python train.py --image_size=64 --color_jitter=0.1 --encoder_activation="gelu" --encoder_fused_qkv=false --encoder_qk_norm=false --encoder_inner_norm=false --encoder_num_experts=16 --encoder_slots_per_expert=2 --encoder_shared_expert=false --encoder_width=192 --encoder_positions="rope" --epochs=30.4 --lr_schedule="cosine" --final_lr_fraction=0.01
Rows from block 5 of the encoder of a small masked image model, named by matrix and row number. Rows with one number within an expert belong to one neuron, the router's apart. Each number is 500 + 25 x the weight over its row's rms, rounded and kept within 0 to 999. All counts start at 0. Numbers have three digits each. After the name is the row's rms in percent of the matrix's.
Before each expert's rows are labels from the 100 images, of 14976, where the router gives the expert most weight on average: "strongest on" is what is common among them. Only what is clearly more common there than usual is listed. The data: retinal OCT scans (Kermany 2017).
# router: slot weights (encoder.blocks.5.mlp.router.weight, 32x192), inputs 0-63
# up: expert up (encoder.blocks.5.mlp.up, 16x96x192), inputs 0-63
# down: expert down (encoder.blocks.5.mlp.down, 16x192x96, transposed), outputs 0-63

# expert 9
strongest on: finding: normal
router.18 098:523464524468517488533463530492506542527503475463509504528488535547518510480548526486527497528506489494479511483532550500480478492526520480501502506464495522519486546533466512547512518514475494
router.19 092:490548495496478470470491527498454502519473518463467518523467503508501509488510493502496509487520522444492485511485529502528526509530528477466472494505534541492571519485489472467504506526480492
up.0 100:473484518480514512543517488521501486506524508499490483517516507516483466453497486471526535542498455490540465478500504526470531521500491491479489537518478494501494449519468478512484475483516495
down.0 101:496528505507575518557489477493498495530503511485514497449514521495482481475459497492499533525498506485524548524516505451491475505495492475514491487522479472474475526507507512484511506513493508
up.1 096:527526511500506516498530489482469492455514462538496507443538545483509464500490519453469492496468488454517496502464494535472484509491516528470505503505502480489486440517467533502495458507499508
down.1 102:499481500495484530433514496504519525471519466475480497519512515559520497495498494494494519541499504535497490447501502511524497502450530495506499510439492532497498531513534460514476441476477504
up.2 107:497488508520456530523486490526484528514540505501555514501484512485507515526481553507464495487500513527488537477532488480475515485482504535481512553526507508490496487473492486529529532435497471
down.2 101:553530557491475536520551515513499500470475501468491543464483511511521511523492500565487514492472533520512481520466551509491513510507561506519515506501526492499521452489523499541495523520475501
up.3 099:495476525516513488513487490489510493498479477452513536524511508489480507484505548541466510528505530507534505473514487524513487443483464467471505503502488485534459497498523534475493474488476486
down.3 099:480465501499537488524510498506485521503526549506513493483481477511481525494509491523541474485541514501478517514508492479491473499521517502475531489575467481507484549488540510561500516501478462
up.4 099:539512455462490463495480508492464512496540468521495481506443546535502500507518502530465528468495495521520469487527483491482508513513506522521520522493520498503487521513551504509489471482506527
down.4 105:491509510513513484468509455508507493522499492511515485500496490462522473505503463477486518518465440442482493484469491484522529513548503522439483487525518513499519506449477486476531515484518532
up.5 098:432513498472490517495523559507453502516497522482497478497480521476478487496492544485510551501484517509483529508492488534551475491498488511490471502499486449482493529497474508495502478505507503
down.5 098:528462496477472466474510529478496520439459491532472477486456472500501479501507507483530495467549517502473524497490501523523499523519501469493543483479501539490465524533525455503494537499485489
up.6 089:467503529520514491478498505526541499517511479483474493562476485488493467549478507492483533514490501529502512496523516519501490524476497523504509486550505462494500508529516510499490494505503474
down.6 098:527522500472516536537529434451510494499505503498488456478509469485542493465568486518496528539535550480501517443504447486533509472520508523493502483518502462477477489516514479477512536512510443
up.7 103:487494533484502436501545469544538465518476489520513490510501504492481527533463528447517512479475489495471547505524514478523521471515527521463505449493479528495532495517489500502521524519522503
down.7 095:506485508483513493472511520521461505517508491469526495523510495544510498523510476526547521499518544475494493528484520466514505520543480532499508440506546487510481516478485482485473442486503493
up.8 101:513510454523502478515475518464431512521466515510461509494531492509503516447528485547549496515530483527504523538529539483505470468483488486436515478530517497507473525489457513473486492484548510
down.8 097:525489503539491499484525495527478504538490459519475500468529523524441530470515495557476531501480547550489517523507502482494514537538463489491496518513487449509480527485507449489497501484506518
up.9 098:521478501513507463506510518516497522494463521569512457489508489482462517535497525516516486456524549508500521504469518514522485486485509513466472484511477509492508450483523482590526487465501500
down.9 106:512490539490528493491495498537497535492470481501508504521504467485487516512525485442498504493547472501514462464563491500482522477507442510532504521523530496433475538488510503457526511495517467
up.10 103:531537438519463524539499493549478503489509506546494461501483490453507517489525520495490477500529507483497517467507523518499529492500459446492532491473511503520497458482502488470436472488503488
down.10 091:524507452517498523490506462451543508500511489476540490541509482499543501490554489497527488531479527507490466517492502529480525496501466526486531546502510487517454465467486502490494482492519557
up.11 095:480533494496508467519499530520492504523498475503495495531509496519481489542501517466512482482502475484499512515507497552521545477473496499521499489498508493503493536453516528534523425471461444
down.11 094:523492517492494519494473536510515496514497473519489489438503512493472459466511489478510474473488491546491473491492468473473484482505513501481480470499526482555439451466492494482511517533513466
up.12 099:533491536518483496493518503515521455503489500483478539512530496551491505483523531496450515546553494471499491473537499503493469518537509464510514528513483527496489516487480499451487517525474467
down.12 101:497464508471503531527515534493548543508491535521510514491527539499519521481450507551537456501470509514512500495482517464514523505502467481493506514496505465527502501497479485518491492479505481
up.13 105:465535506477532441499496514494490495507570521506489492511470501518470469498520464479497520493506482521501532540518505527451535502450471497485483536559490469513498465462466520529502533496493514
down.13 103:497495496457494515498470501505500471450516473468462470490518483498518506520461488490480523535511493492488475442499490499508490488459493465514494491519579466477458527487497518497526506512444467
up.14 100:511496532449495488489523502512485519453536500488516454476497514515517503454473499462509529468488487538541507521462504473501484549454488500491533503503489528557470513475492485466483526448489538
down.14 100:501464513497480529542503466536486554508468474502478485514497486495507495495512507524525477463497527523472554479494531499507436489517495490523486459520513478524531474515477507522471527508520478
up.15 105:519457488470505525511504465485491476515479530483492516505506526498488513506537517503502538482530534478492479497528500554550524520486463476522497500499516506489522504508533510451518482475455474
down.15 101:491491502474526533508495544483466430514512529528506489504508491527516485462481495546468514507488515475451522513536480472506472468499491491531514478486499486514490512520514501548531519509512494
up.16 100:538481482527505514480474505476576507501556498559490498538498501482502473505511506509476541523480497482495433488500508531515479511530543476559481507543523495517478512475534510557479503546493498
down.16 104:503511459537511488541516501463509492453507520483496547512481529489516457490507506542480472474520505469514456472519493528502514490494480490446489493554496482500547513511451502484515535459496491
up.17 101:517521553543515516510493497505539449542481487498518515492496513497511504516508510540476507487518502475514491466504500482526509504496544453483479496513506486509511538490472498487535509471536503
down.17 094:515547495496475514495506486490466440527514509521527552532497520538504518501527486541447506484498543531513485511515472513458469490525514502482516466489507507502491513526492513492497522487521528
up.18 106:506480522496497497468492497461467487509483484521493492528507513537532510516495511527478501550545476480502538485499507476518501483519486526480527477490549518518499500496516490454518526510501477
down.18 095:495495555513506480487500511454498505487494495477541536454454533520489512484487500484552507466501523506463479494458515528513507489502487477495503472462499490474541488542507523548520490484520458
up.19 103:472491470548497521413512481456509521498553507548519505481475526548511546468522459531492500504513543477490530475444519481515507452477491501499473547495515473532476536487493481535522530529462530
down.19 096:508507486533510488542494501499450485513574496483501493440472516494528545527487483536508530465478484521530468520471511487465459528499491493518506550516471485520485494503531488506490492491575479
up.20 107:511487486462530537487449483477515493462510527494451543485512508493487484469523508496535510497472508539536470505506519516499493483462508470501482504498494470500536490513513568518490504500491503
down.20 094:458483503490532453461467507491498489547471533506544523480572480468504506492543481503529503508524481494512527498488496511478490500496489551534492526515485497525495470514513516528473483522499497
up.21 095:488468492575434502495494442508510509530525532468525481488489497539494503528505456511498495498529491506493515521506504546497554497495479476520523498494471475537474499504503445534506517489501488
down.21 106:516465527490476472432499525461500509518535476510512486499449436535484476463521479536506505482489519535461495499511500516518485449472542510525507496500549503494480484525505493500491462524504473
up.22 098:525488484468498483509530480507503515488501453499543481534483501546495504520479503510487505530519522492531505532498489492496463495467509496464507491521425543515468489510489499565500505469539496
down.22 095:497553497469512461510517484519471516564529521475496477540487443539483490508509516476471475496530496506532499478575494483490508508480501489554539545509495534495525521560527533466557471490525494

# expert 10
strongest on: finding: choroidal neovascularization; finding: diabetic macular edema
router.20 108:516502512480507490505523451513526439523444456464497527507463488492462467475487501473501473502507482535508469497482516485479492444513478528519499488535523498483505500528436460545506443506490513
router.21 099:505484495509448471513492509534535514508484540561488492526518503500476510540513520507495518490534480491483529543504500488515485515468488510506537508513538501491515462548518543457466488514472478
up.0 099:512563522460493561489454491504539489486523484473546460523510515467504525473523545519496534517534500521514535551504495479507500534520569504541512505514535506474503481463493507504509501528520486
down.0 110:493476493543481544482536501519492493508503520522474578458488479514485546487478500479500464507510493533482502499466517473528489501485522487504517484471485516502493476493498494504473501471496514
up.1 104:501449486511547502488450511524504508492497466518527496503484511498529502508498485513477476520497532495550532485479491474508547563488482490485493461518476517516517482507460458481482510460530493
down.1 098:536514482477503512507505543509474522516463558514531534534470498530452501475489514492490476473452524548493527497531519480502489496500492483511495502486476495527533508492533487477495526456534531
up.2 103:502463530540519472474483488527524534485499500466519540508497524463452501549541489492476514498483483508501504474528471507492477495510541522461504511487490483461519481498494491477525502500562511
down.2 092:509550468497479492495508469482457512453511466519539493489520501535515492592499483511495521481490504508532502516490493491485503525483480534469472498488507505497513490506497492530479478471463493
up.3 094:535498495507481500514507510524540497529470477481471477519481503515482461478476523516531491464477476533490495488501527528536500532444492492553507554514525509515482503478477506488494468532531531
down.3 101:515532500492530536482512495492515537478548487492509515460500510491480479501502504518466493501522497514512507489475516483470512472494517514520473435519526496541524516501485519485461477507524553
up.4 099:490494519504511508488500514519504508502475484464529480470483486520499477515499514497453487502487494524478464522446507520481527526501521435497477492456498555515511517509491468457496451485510494
down.4 100:501525511518510477449521515450528487507484487561452526531458506525506549494481504532493580471466498506467484487476530465512505516523473504485489516518503482510478485494519487538486524483462503
up.5 106:512517535500513486516497448535479521524495492520511514537527505491536488488491509472473468473560527468517543487484517481551485471478491457507527512525503515513473533569486499489494488514497498
down.5 103:519508499500530536500471494480492497494484467457503517447519488539457499528464487496487496458490533519488581484508495506520468530498499494503509530499526480488539501480511508513488513566498496
up.6 101:497494504468511502493459496476490511527518506503500533505532487523487527476456516487521523508484467465507509527509504446477479509477517457513489497535514527436475502472526485479504483483482515
down.6 091:481497483475469497498491549474504474490508511516478459479505536476504534501539509477489547498484471519435549496497486542443465483510540530468470459504497514530513496469536514455519503462516533
up.7 101:505527444531484502524481490521473459500507501489502472434489536499544508523484503468508495527498453494505484504479517509522455565478524484508536527502530461477497461552499465483519508494542527
down.7 094:510495553497487541525453508490552498494492469434501527473479539488491483476492516505475486504457492498498480452478490493516469490445487526496525502504488466497490524520478489549508477498504509
up.8 096:472501532491490508465524466500507511496559497486511474505539523502562478473474502485547488523433464555470517505486530510499497497507541406500501465525485472524506526453500535447469537527531489
down.8 103:508509518520430497428469500473490533523476568481466487503492466519470499519470491475580480488531499463494501457462479495497525482495475531518503518517495506531478526509508474532514458523529486
up.9 097:500512504460473448498556503533488452471504518488497451514504465484537523493495489534514528472464501503493480495497512477489492486479464483520509479518535451505513525480535486466492523500531501
down.9 096:521501475487534525501484480515495497487484521510472505567460480505496484534505482548483510474477492474538525516528485501499479532500459556537481448439503531489460509508504511483487513534467483
up.10 104:497506478491512490499497499495546476470457454558492577541549488536510534503539509498534505490521496530502518527513477471507527526489461490500471497502485487539454497514513484538487518574523529
down.10 095:497532516502494529526518567474515497531482505503521489477511501501502507489495460450477522494481558533537488516495508528491498482495513492533528475501468521505490541482543461482454496507508494
up.11 095:492508530458458495512494510512526492524506500486489499533514508506511521511527501519468479445477469462540495483497480477505547529451496492533467490481561480438519460517447525504514501484520484
down.11 100:512493496500506489474453515471513532524501482499516484489499468494485500479504475470530521495515442523503569501522516463476535478462494521536499498503461555539502471480479483509493455507514505
up.12 098:487522511550485459537504526484471522464458503437497486534479535507531514507521522502487496487469493498479486487500528505518444522499529498513496446508511488477482474516528504495497464525525458
down.12 101:455480488490477496481474504495508519489521496501489497506516490517513472488489479451522518496512481532525505479453477512522508516490510494527501509517520481523457530483545510498537454524499455
up.13 101:472491513534507517460516498463487545503479532513491471539495516522485450504517446557499462520485482506462491457505502470504533486514496500542526493527487509471522464507538484478510477503501483
down.13 100:490473529512455517520519476498482575466485473501499492539518484516497457517510499467523517503501555492549528492502515522508507519538503497475448465501478484518511526465503495528465509530495514
up.14 095:512525493507484509545494492458528468491523499465487537475501479492504467493508514512514485534513528492426494437517484514525506520479571480484465511479461528437503463490500523494510451515503510
down.14 101:485520515497486505507534463520459501508538555510497452489515526511487528444474508462528482494515536463470510491494520451502510475490495522491513506508494482557481514489488474509481476546492480
up.15 099:494522512459546560477504496486494512462511515502523539507514540511498512472498505529547495519476517536441515484529440472532505488496479467480506464483506539506551506522515538476476493482503465
down.15 103:452488504475521492498514498498506512508485463475473542528487503498494455542495490466456496504521536506509516505495505492500499524524502532494507492490505465467456496548517499492483503505507528
up.16 099:483487520520474513492487503505575532499540519482536512531510488496493495518533504467496556465517500490514533484528470456501552521487523528539518488522491549549493467516503514470539479503504515
down.16 101:491520508489483484480499473470520488512452529496529494531498485516503520470458525461530478465465500511470460495484495505521507517539528489504479499492484530467520485441473536503493486456530484
up.17 103:554491509502517524507506458525499512479556527466491490493511472488519468476541524464516485468499519481479529473525467511487453477524510501519493528502476522480518544500480487505480466478483491
down.17 105:504563475462507519507487502549522498488515471496495552493499495482522492477544446493512495508476526505501461495504509519476496508458523532511531523528500489504498523489480494508482444494510521
up.18 102:497488452506512543475490514520508520544493511495511514498473521474542529506541494460482521510496451474507468490513502482519487486538474498540550476473484543527441459511483466509513530519491514
down.18 095:514478523429462509523457463466485501518528512482556514512485512491500569493505429566522512533502481504475520479510485446526541498483496549512484512485508491514516530463525473478487543512496515
up.19 105:507496482516503507495433484543472535462525539457484577508459465494477525544502468508457446508458497538566509485505487512489513520468487466493529520456508491492451494487499487486514433515506485
down.19 099:484499494474527476524499507483452514458496506501530486447498482475491473531526516458493532485533453466499491507495491496506504489498470487471538549487481498507501468508483518486514478496512543
up.20 097:484491486480457471533528549492506529520508480546461498497465497517508466477487504460483540448481510492481540524504463515514523518511488528499473444518495530527512505488541497534465509531470510
down.20 091:487505543520518477519509510504541482527485503579562487505501495514486510524466497464478508489471471501529498528516515480479486501476507492520493502509463489467464475472510477480497478521510449
up.21 108:512487536499501482497537496496560494460503516524470536483543544566481497484482466487508522505523534532537533516472491506482521533495503511490526459500506486513519501497524521479474497519527529
down.21 105:526489475502527491470475510463515493550524471501479511475473512478527507537490515511557479500457482491513493518532500494474442512505532529539502493549473467492518500481511502510534523526482519
up.22 100:511490519514513505479522554517478511486531544537461480497498482492490511546547465496492490480487480529504482517501507489498517506434450482482468516513494478501451532454522471530474510502556463
down.22 102:492468488498488531501499508518472519467544532490501510507468501471515469499490486517545488502479499523489517509482470478469538522484527413455466462464513526469495474484504525493528472479465514

# expert 3
strongest on: finding: choroidal neovascularization
router.6 094:567489478502499507490519541473477526505487498481486523480480489520501465508481538521496478514496486515558520472493494498503524490518497464516494500498504519501502482480433494479556509511520510
router.7 100:501484516484505540445488504510488466533504489467475528471538446534529512534444504498482503472530473513496479510491521515505510498522503496529469496511450489433512503448483433514530490547518501
up.0 091:517476510501469502480495526527534472493506460491502513523494523517535491467463457498494505515513540504532456512502516490514474528493509486536497520521533491472553498443484520496488530494531491
down.0 104:504490473461480501475471482493533476519489510523474469447505512513460475452514532547484505476453553539530499505498520535505518533484508491504490522511495489484491519494532505487511490481495512
up.1 100:486523501491508473546521467497507522517518508514475452493462524462487517495526490476485512530513506490506481512516502508535543510543532441468498505536512469505516513442509447466455534500511513
down.1 099:537494519532477478520515431489493468482511521464480490467534480523536504503517501483497505536549526484483473520506506522516500528483542526469506491492478504494523496520457465444505494536477515
up.2 097:543496486484426490469481520468484484468494530548548492485506565540471506515492511527500492535479489523496501500493531480491509500518508479500534530503517487519495526463509500523532511492490486
down.2 102:493497548479525480514537533533467471486536501519535476474502530477487466513485501477508481481539547496482521508494523533509479473507456536525470535502498513488505494536473528551488525505507487
up.3 096:477520472532514521507499509495465458480465490510513511477468478513529473522508507493538499485465554505494530457487492524500498495473507486512444510490518451521486491499460501464494505534552485
down.3 093:440467543513520468464526463543469503504485491496527497492484509504491497527482498555459484514525504503521498477542519462487516483510470479474506455462501480505502518507484558509510497491458526
up.4 101:460493502506497528517544515486491457513506495514446495513506498513509477514467505507495444552514473515541512489507517524510514487501496497481506478493503480490495517483468485504486439521525523
down.4 100:490495474487494491496508504542513495532513503465435481495486516519477536486472510493529480524508489446507531542466526501494502506492451497468491521510460541532496475526489494534497473480471522
up.5 091:475522445509503472545545472517470463487544529516485560485526510519495498510508487509504494529517555455473507513530547516483403526490517508513497507496502500551487484515477493466518465495556523
down.5 101:502459460522507469475551503500495497492497497508510535483489499502490495542525484493529444509530528452519455505516514484473513461518495469495470504457474463475518502501497496471512515480509486
up.6 112:518469503504495525540508538516479499506459467505542518468498474471501525481490452484503538493507504493496495528518507485458504516516526514526513494472462527510480490502484540471497487481539541
down.6 096:508490519461488469476499525513503527503541540475459546487504544472521493482499480519470511458547487499479480468499453493509536547516454485517458482450481457518511443513465461518508495509523491
up.7 104:537465504491480472484481520533479501515475459474505513477490511525475494528543523505503468486481483481504498526446524488480465494482488520492536519542509506474499511522470444518476494496524477
down.7 097:547449480525476479528514514485523466523485531495509508496490489526502542501482477458519515491521476526460503476500494511510501521459542469524477492501491511480481490522512477445499498493500486
up.8 096:476547517459507481498516464493474505526476455463454441524526485524520509495553507469510511499484537515536514491513500510481488453521507516485519515455492500499511469512558497556491512497481473
down.8 100:476515498484514543503496556555451494520528466489484484480534488474463495513466532533535517488478539500494535503491512498503510483514464510500516448524508480477497473479524503465486522514470490
up.9 096:513484480501543536506485487489505528471550509517525493474513529474451514512529525479472542534481512456467469492509459499478527481505452512506532493519457481478498463497461543512474494496540574
down.9 103:508503491462483445507505488521514505441487474475486506573449499472503550467512535519474500423538499515466491505481454495533470484495493463530496475511468529501500510502501474502500490515492491
up.10 101:497553473455537510494491536510512471459478511475525500494482503469522501506555524525518487512517506515503498513463497470494521504499503494508471477540499534543556522533489513480474517540437491
down.10 096:461456508480508514573484512483500478512490520501483519485486467502450471512501486536454518518507471514521518456498491508465485459484503480482493520486511510473520512477472553476509493552433483
up.11 100:483491501510511537491484535503493481494504523511493479478498490502460512507510470537513511483466508465452471486461489489496515517518532481519464497491504524494479449531499514502505510519504526
down.11 102:478513476497523567484487495528454508479485520533505482485478536495491513499506492536500498512485520550495485468481473494469491475540489536525496515502487514510485496486471533502518466516505504
up.12 109:525528492483477478502504467493479464479518505536481508475494469506523503447484483543511479470450502462518510481512491484517493525472510487498543485515515544512536492496557482511500527521475498
down.12 096:495530492492471487480511485498488526532510527502517494484476487529516451514475513508516524497465510459502477518520494497520509506468466487507458499492529537475534525461503503496504557451466468
up.13 101:473455523511488501493490474460546500521530506489491513501480497543509521504533485472511531443468495533525523525512488451500519483540478496505471500538524500485497505540467513541493515510473497
down.13 102:529501496507476472486481535476480500457500489559503504525533501495500462523512529556524487503528475458539498496499510505504497533477521506523515457536530472516525508480475488488505510509534486
up.14 102:570504493505494497499508523508545504519536495458498542500529501475511496480526479475464504486511517472525511524470484529490474523461542565471464522500477538480494444517562532505496469543488521
down.14 099:523525494541514528468510490469509512475508546491546490522500467537495497445509433513500487501475458504509526521455492486522502511521472517477526519514508464530500514472503543479483514493461484
up.15 103:532503506468475505473493514531486464509489500475477527469533493522482503496487519467451498517463512498549487491498457508473500518498508489521483467528462507477473529511514509468480534540522503
down.15 097:501512500523469510549484523510483494540514523511518536491486500458527510479465539497526500478485465516534476493499487510523490493472468541507489524472486485487502531510557465521521450477523514
up.16 093:481514502515483454500500474489478548475560517501499509522548542513517491534530507546526490523474500528501549519517504522505477510489514527552472487579500503480496502478474514497472535453540467
down.16 100:502488500544473466525504534470502519487487499477487517501463492482483556512493487437532522531518467499479455517528474497531468477518516495513503440508550514501482536528495466472498517504501506
up.17 097:536462530518496501474508501496481456497493462527496531503480468505479518523534490453455481475524437506539516485511469527449462484549499502496498510490506508486470540506557482479507501446494498
down.17 103:493479487526552473474487508480525476536560506444520512513514478494527498505505513541457491511523507469466483515531446505480536538470506549435523495506500518494521518516537477537467459513469519
up.18 095:476494473490561522475549489503481508519522524505491507486487529523519535475493478491505488538532513507528513477473516501534508499498524466440536525547500493576505469494485485529476514522478474
down.18 091:526491494498530484523500494517518523489522476557532537500501462483516450521528549520517490457510461500535485536523498476534472538462494519513492504509480500473490459507510503528467475470473476
up.19 098:498501481528517516526481486522522443470522513520511528495500480489486450521491504546543492524487506513511494543490525526508448526500445476495489504476498477494530533516493474492468524521522482
down.19 109:501498488483478536476509499525520500544479529486490492462504541503529517497538499490460473480452467513486479478511505502551450501490504518460496493476482491519473533465499532546476470511472513
up.20 107:518502494532505494469496508514464547473529468521533521497497485537503476489517504506485525476513513518494533494485524465514472511452473461508484459515484537524496478520490479518462511503471496
down.20 095:526531526509487496475568455533499478471510543460449514566527507516518496525518485478533497496509489489499470492471510511497481491498517491443511486517476521504487461526498511542469492512545512
up.21 092:475494502502473492542459505543488508475485476485515464484548496517501471531475507497529512497541497513521475494453509473501499500495455481484482509504474481514419506501504442553486451462535470
down.21 096:513490485510486566467566500543544489525507505498542491514495519541491428459464517475526530533515506521516506525518496508467509498471494506534517484483450541479461503488471521456506510488515501
up.22 111:497501514488522486499503550498515494449457496496477502510506501502526491523520510508473529450480497482505508470454484493529488495526532531510507542475472518511514495491438446529487475507480493
down.22 101:468517511529504499478479489488427498552547463510528467482500520538518500496491541510452474561495468507455484499527487575456508532509521484519454532487488514516478479485475491508499493490497512

# expert 15
strongest on: finding: normal
router.30 096:464523460476465493528513536460497515534536488490549514501499495500525498515483501517515521501522500471494504446510529506499518509507504495533541494509474524545489502477488501507496477490454498
router.31 096:486481495513506450515501486475507547512510536471496484483520489517511507528465489498474531513509479488518490497508539533501532510471522471514443471494533499515489515498492524542528465517496483
up.0 094:471554530521511567517466533488522512510486478467536446505502480510472479494484504463505485475518519480482594458511525509501531531503509513498527521505465483523480511493527485464442520487502509
down.0 107:515479485434499436472503504475487454537485522512497454455482503537532513494499488463532504474502480515535549526510535469481485487491474513440491493489523494482513547501497503512491506509496553
up.1 103:519528508472497483501523498537550543513563495505461509489470464533478527506500470449511538495511507498473469532493505485509508510491482522530464510533473464508551489485467514489467527446468455
down.1 094:551464571512531495473461502486497524496513509476507531510518535470521522484459503476509493488516546533497502485523494487526476503517509539537475496505521518506517511480533512490506489478554498
up.2 118:524479537541505497482517526517450512496510462523549538505547516494455443510441467502544514516489514513484498480517486503461477529496526497475488525496498536501517500462490507467503525497461518
down.2 098:511494492527510468495523460517511505539509515486521463523465522558489484481521508468541435488481512493441522461538528468490545502478455509490489521487481460453499506493549536480491522517498523
up.3 097:537469489522509525536516488506531492506545482492486544481529468512461513501490497553506450510508486534512497514451515505512481477489458484486566515548472482491486478478507521505480551488504466
down.3 106:517545502496468505514492505530487460476545507532501475518498521515538521480474515519459475569540455496517539528501522502501491532521483479512520513534502497504515498472512472469544487559516498
up.4 097:461497491536531483470505499471514486520510505470469579478538514461472465482498503468542530514478526485473512496486462511477473472464497468464476527502521499436460490495476509524526482488533514
down.4 091:524518488508494511488480548495473491514477466514514477474480466499509493518508488488496475504516486480479520504529491497511530531486518496481484520460482509505516527503558489476434514454504506
up.5 102:481476493503533475496499489477472492495539556469551455480491524480475530517460515500466549532521505519505473527508511502501538512470485502491469542474512515506535516509511531513504466504502512
down.5 099:492480463518486507509491509481522468503480502481520519464569480474501501517493436490490492487524549519460493458424501455538523482507513513499457505519464487514506527465503523506499479473543506
up.6 091:526552538466490471517489508486452461554487501453519542499542532494506475504502497500515522475529512498471496540509465521522455537521508487494465525521499507523512468511482441534474513533474496
down.6 100:483535503489532470534482509508503466482477507455489510475502475505507471471496506539487525537489513505489494529463497510540509513440502489545506526485488496450492491493465498485461526516479483
up.7 104:495471456474516462490497486499472524468528495514562488549485564493502510503473514503505442456488523466498469511491505500487466443516508490478501543498472494465532484472515489442482502443562519
down.7 104:534503429548491509493532523501544510512501524520483498515504532481436473493514522521481492505499489512510499491515549527505507492536498516484489516492531487575482503506492521553503496485491511
up.8 093:534490495529520475506484508461433510461489488518511463549478495496468530475473504511468470499496480485490525473498513501529529508497537524505482504483473485496524519481496501553496490505484497
down.8 093:510487501486453525526503508484484448473483514516496481474482525471499476486572490540486541497503503526506478525496528489472477516472562479500476488472489524490545492460509502501461463484474480
up.9 092:529473464501443558511527552494563541454505488464517478490506503515537531495499461497482471510507480558494501509499465491493505484509479507506491483492490488437537552528513512484510480495513478
down.9 097:460522536490481498453524463506475477468516516537521566514467501507495480528555472470524434514509517525514488471493521490522482540534534498477500560485500488490474469480483549509496501508520456
up.10 096:476547528517479494490487522478491500501494501527492488476514473541518508490515487488496506559491504534489467471493450526527477519500504511524528508535492503483491482507473474463467481490475518
down.10 090:521469479488517452500531538481519534476494464465489498479511506523500511499504498517518484516490517528494509474470517506515548483500467510474498458478523454526529509480530508514505461505525526
up.11 102:419482521439503522514504531473532513488476508482524538527535495539470513510533501484496492537488494453514481504514504514535481498547496537489524486507463479502492552496496517540509527518516540
down.11 104:535508475463474529458501479532494480498512509501458536497483506543432478484501525523497513522497512473515543525513523516481483517518467503514560512497517526496486455481523491541496492515556519
up.12 100:498468491508464541464445529486471496526509509487504493515499538478490511503525514528488511509515472533495476507496526477464481521543460504481522489494536544471483454536488488454497509505445484
down.12 097:493522492514519504498523506490520443508507529472519509541480459502507488515470501522459513521493479471515506492445497469518461523504542477516512484466484488532500516492521500487508479507478480
up.13 098:494522504475507443516544484486465495517484489503473476504470506513497495526515503491510491473489515542455465537521535541502490511475530511470476516508520461512482503530519498497494513482515504
down.13 096:483519533440526510441547517502525504509502491467505506506505499468487505492511529495525488462481478472508468496494478510534499539497488488485516515537504518459487472516511541509506511473486473
up.14 097:510484512492473526480472490486481529479475543514525494495471512538486535469507488493516483485500489496468482472493508461520504543474476493531497507500486516530514529511495485491459530516481467
down.14 108:471489488518504519491492478478478518504519489543526470499520471486457523448510507486546464497523488495498507463508525508511479517448495486516523486555520553489526527489456465483544478454501484
up.15 094:512529475502508472571479520514482521492472481457498543514493538452501506491463471520493541488554484493508498499471504514487476503507509542487479502500491498518488508509535501451517524532532469
down.15 097:488514448476433471523508519507582524486515492505514512494509497508479552511497543503543487479486522469472506486545500448528491528520557446494482492483508519514497487493501501479492516479500521
up.16 096:539504499517486526511539458485543514540504483457512508532571477481522424496532462495494546510548547527490506522483494504485479557498539525504534473528548534539504477498507541506476486473486576
down.16 110:528537527511504461534511470539490502479494489526441479542532511508480534529498534507493471532491510492483465492526479544545483494493511507539516514549495514510509467493498516512523512533496475
up.17 091:578528525519465492467448500503526499502527469500514503493525487486516464468514459469519476535499530463562538497500525468499516498507524531528522498534527472505539506465529507491483478480486482
down.17 096:465503538492526503550500513506484491522492477482499512523482546518527500507502521491487492444494504537438534507477492549524535505475509514507570506503470504468499477499467460465484487490467476
up.18 105:466489493505486480461492471525518522477491488494471497524462548494515520490524491510541490491495544521516538490488510469492489458515472474503574471483497499485519513469517503508494495477535462
down.18 098:513472484529498521521510555525437469497500543443507487490537479512518500433459486451515508501517512487501508505477530506484481500484496534497520518557491542480467514477463459501517484467550493
up.19 099:499517512501553478497482502467471531496513538503520484482481526475518494544481449440470463542448473497527500499478530535518566508493529529527500501534488463480491530523495511546519507516446516
down.19 103:473538523530513521518533485539530504517510462483460529520528482524497515509504528530484509533490508504469519526486510534499506485529486484534473488515521497483522449511485475516498492487473502
up.20 098:440504489511499509517526490522517504499493481519521527491524506507503482514523487473461506496497514460489508508480500478495516469498501465495517423441514483549498474547491471486504485473466472
down.20 102:513474506502528494450495536519512493500478501508509470448499537502474457543499495508484524539466497476520486548510520476484500510555502470503504476497534494455509490516509534471461495509492544
up.21 102:496489515496525503509460481495475500537512526492521488520513488453488454508474473471463543509447489469511519516485507454466484478482519493541494471506521466465495508478537464480493447529502515
down.21 100:478521497514476482475496463480520461516509513468490489540534533480530506517526528494504501541502507488478482528552474485485459470562527487519525517468504483558559528532489501499511486543438511
up.22 104:538528549458489535521494494511529449458506494493461521538523476487523477491472486504511498457500496481490499500528460470537538531497498435495461490500539526540495523490500528480478515469488459
down.22 101:531541467487529522510501487530471536480501525516488523494540489501508493476528472450478493492521517491491522502492495447495479487519508474499498477484509496444458417508484453516504494521471526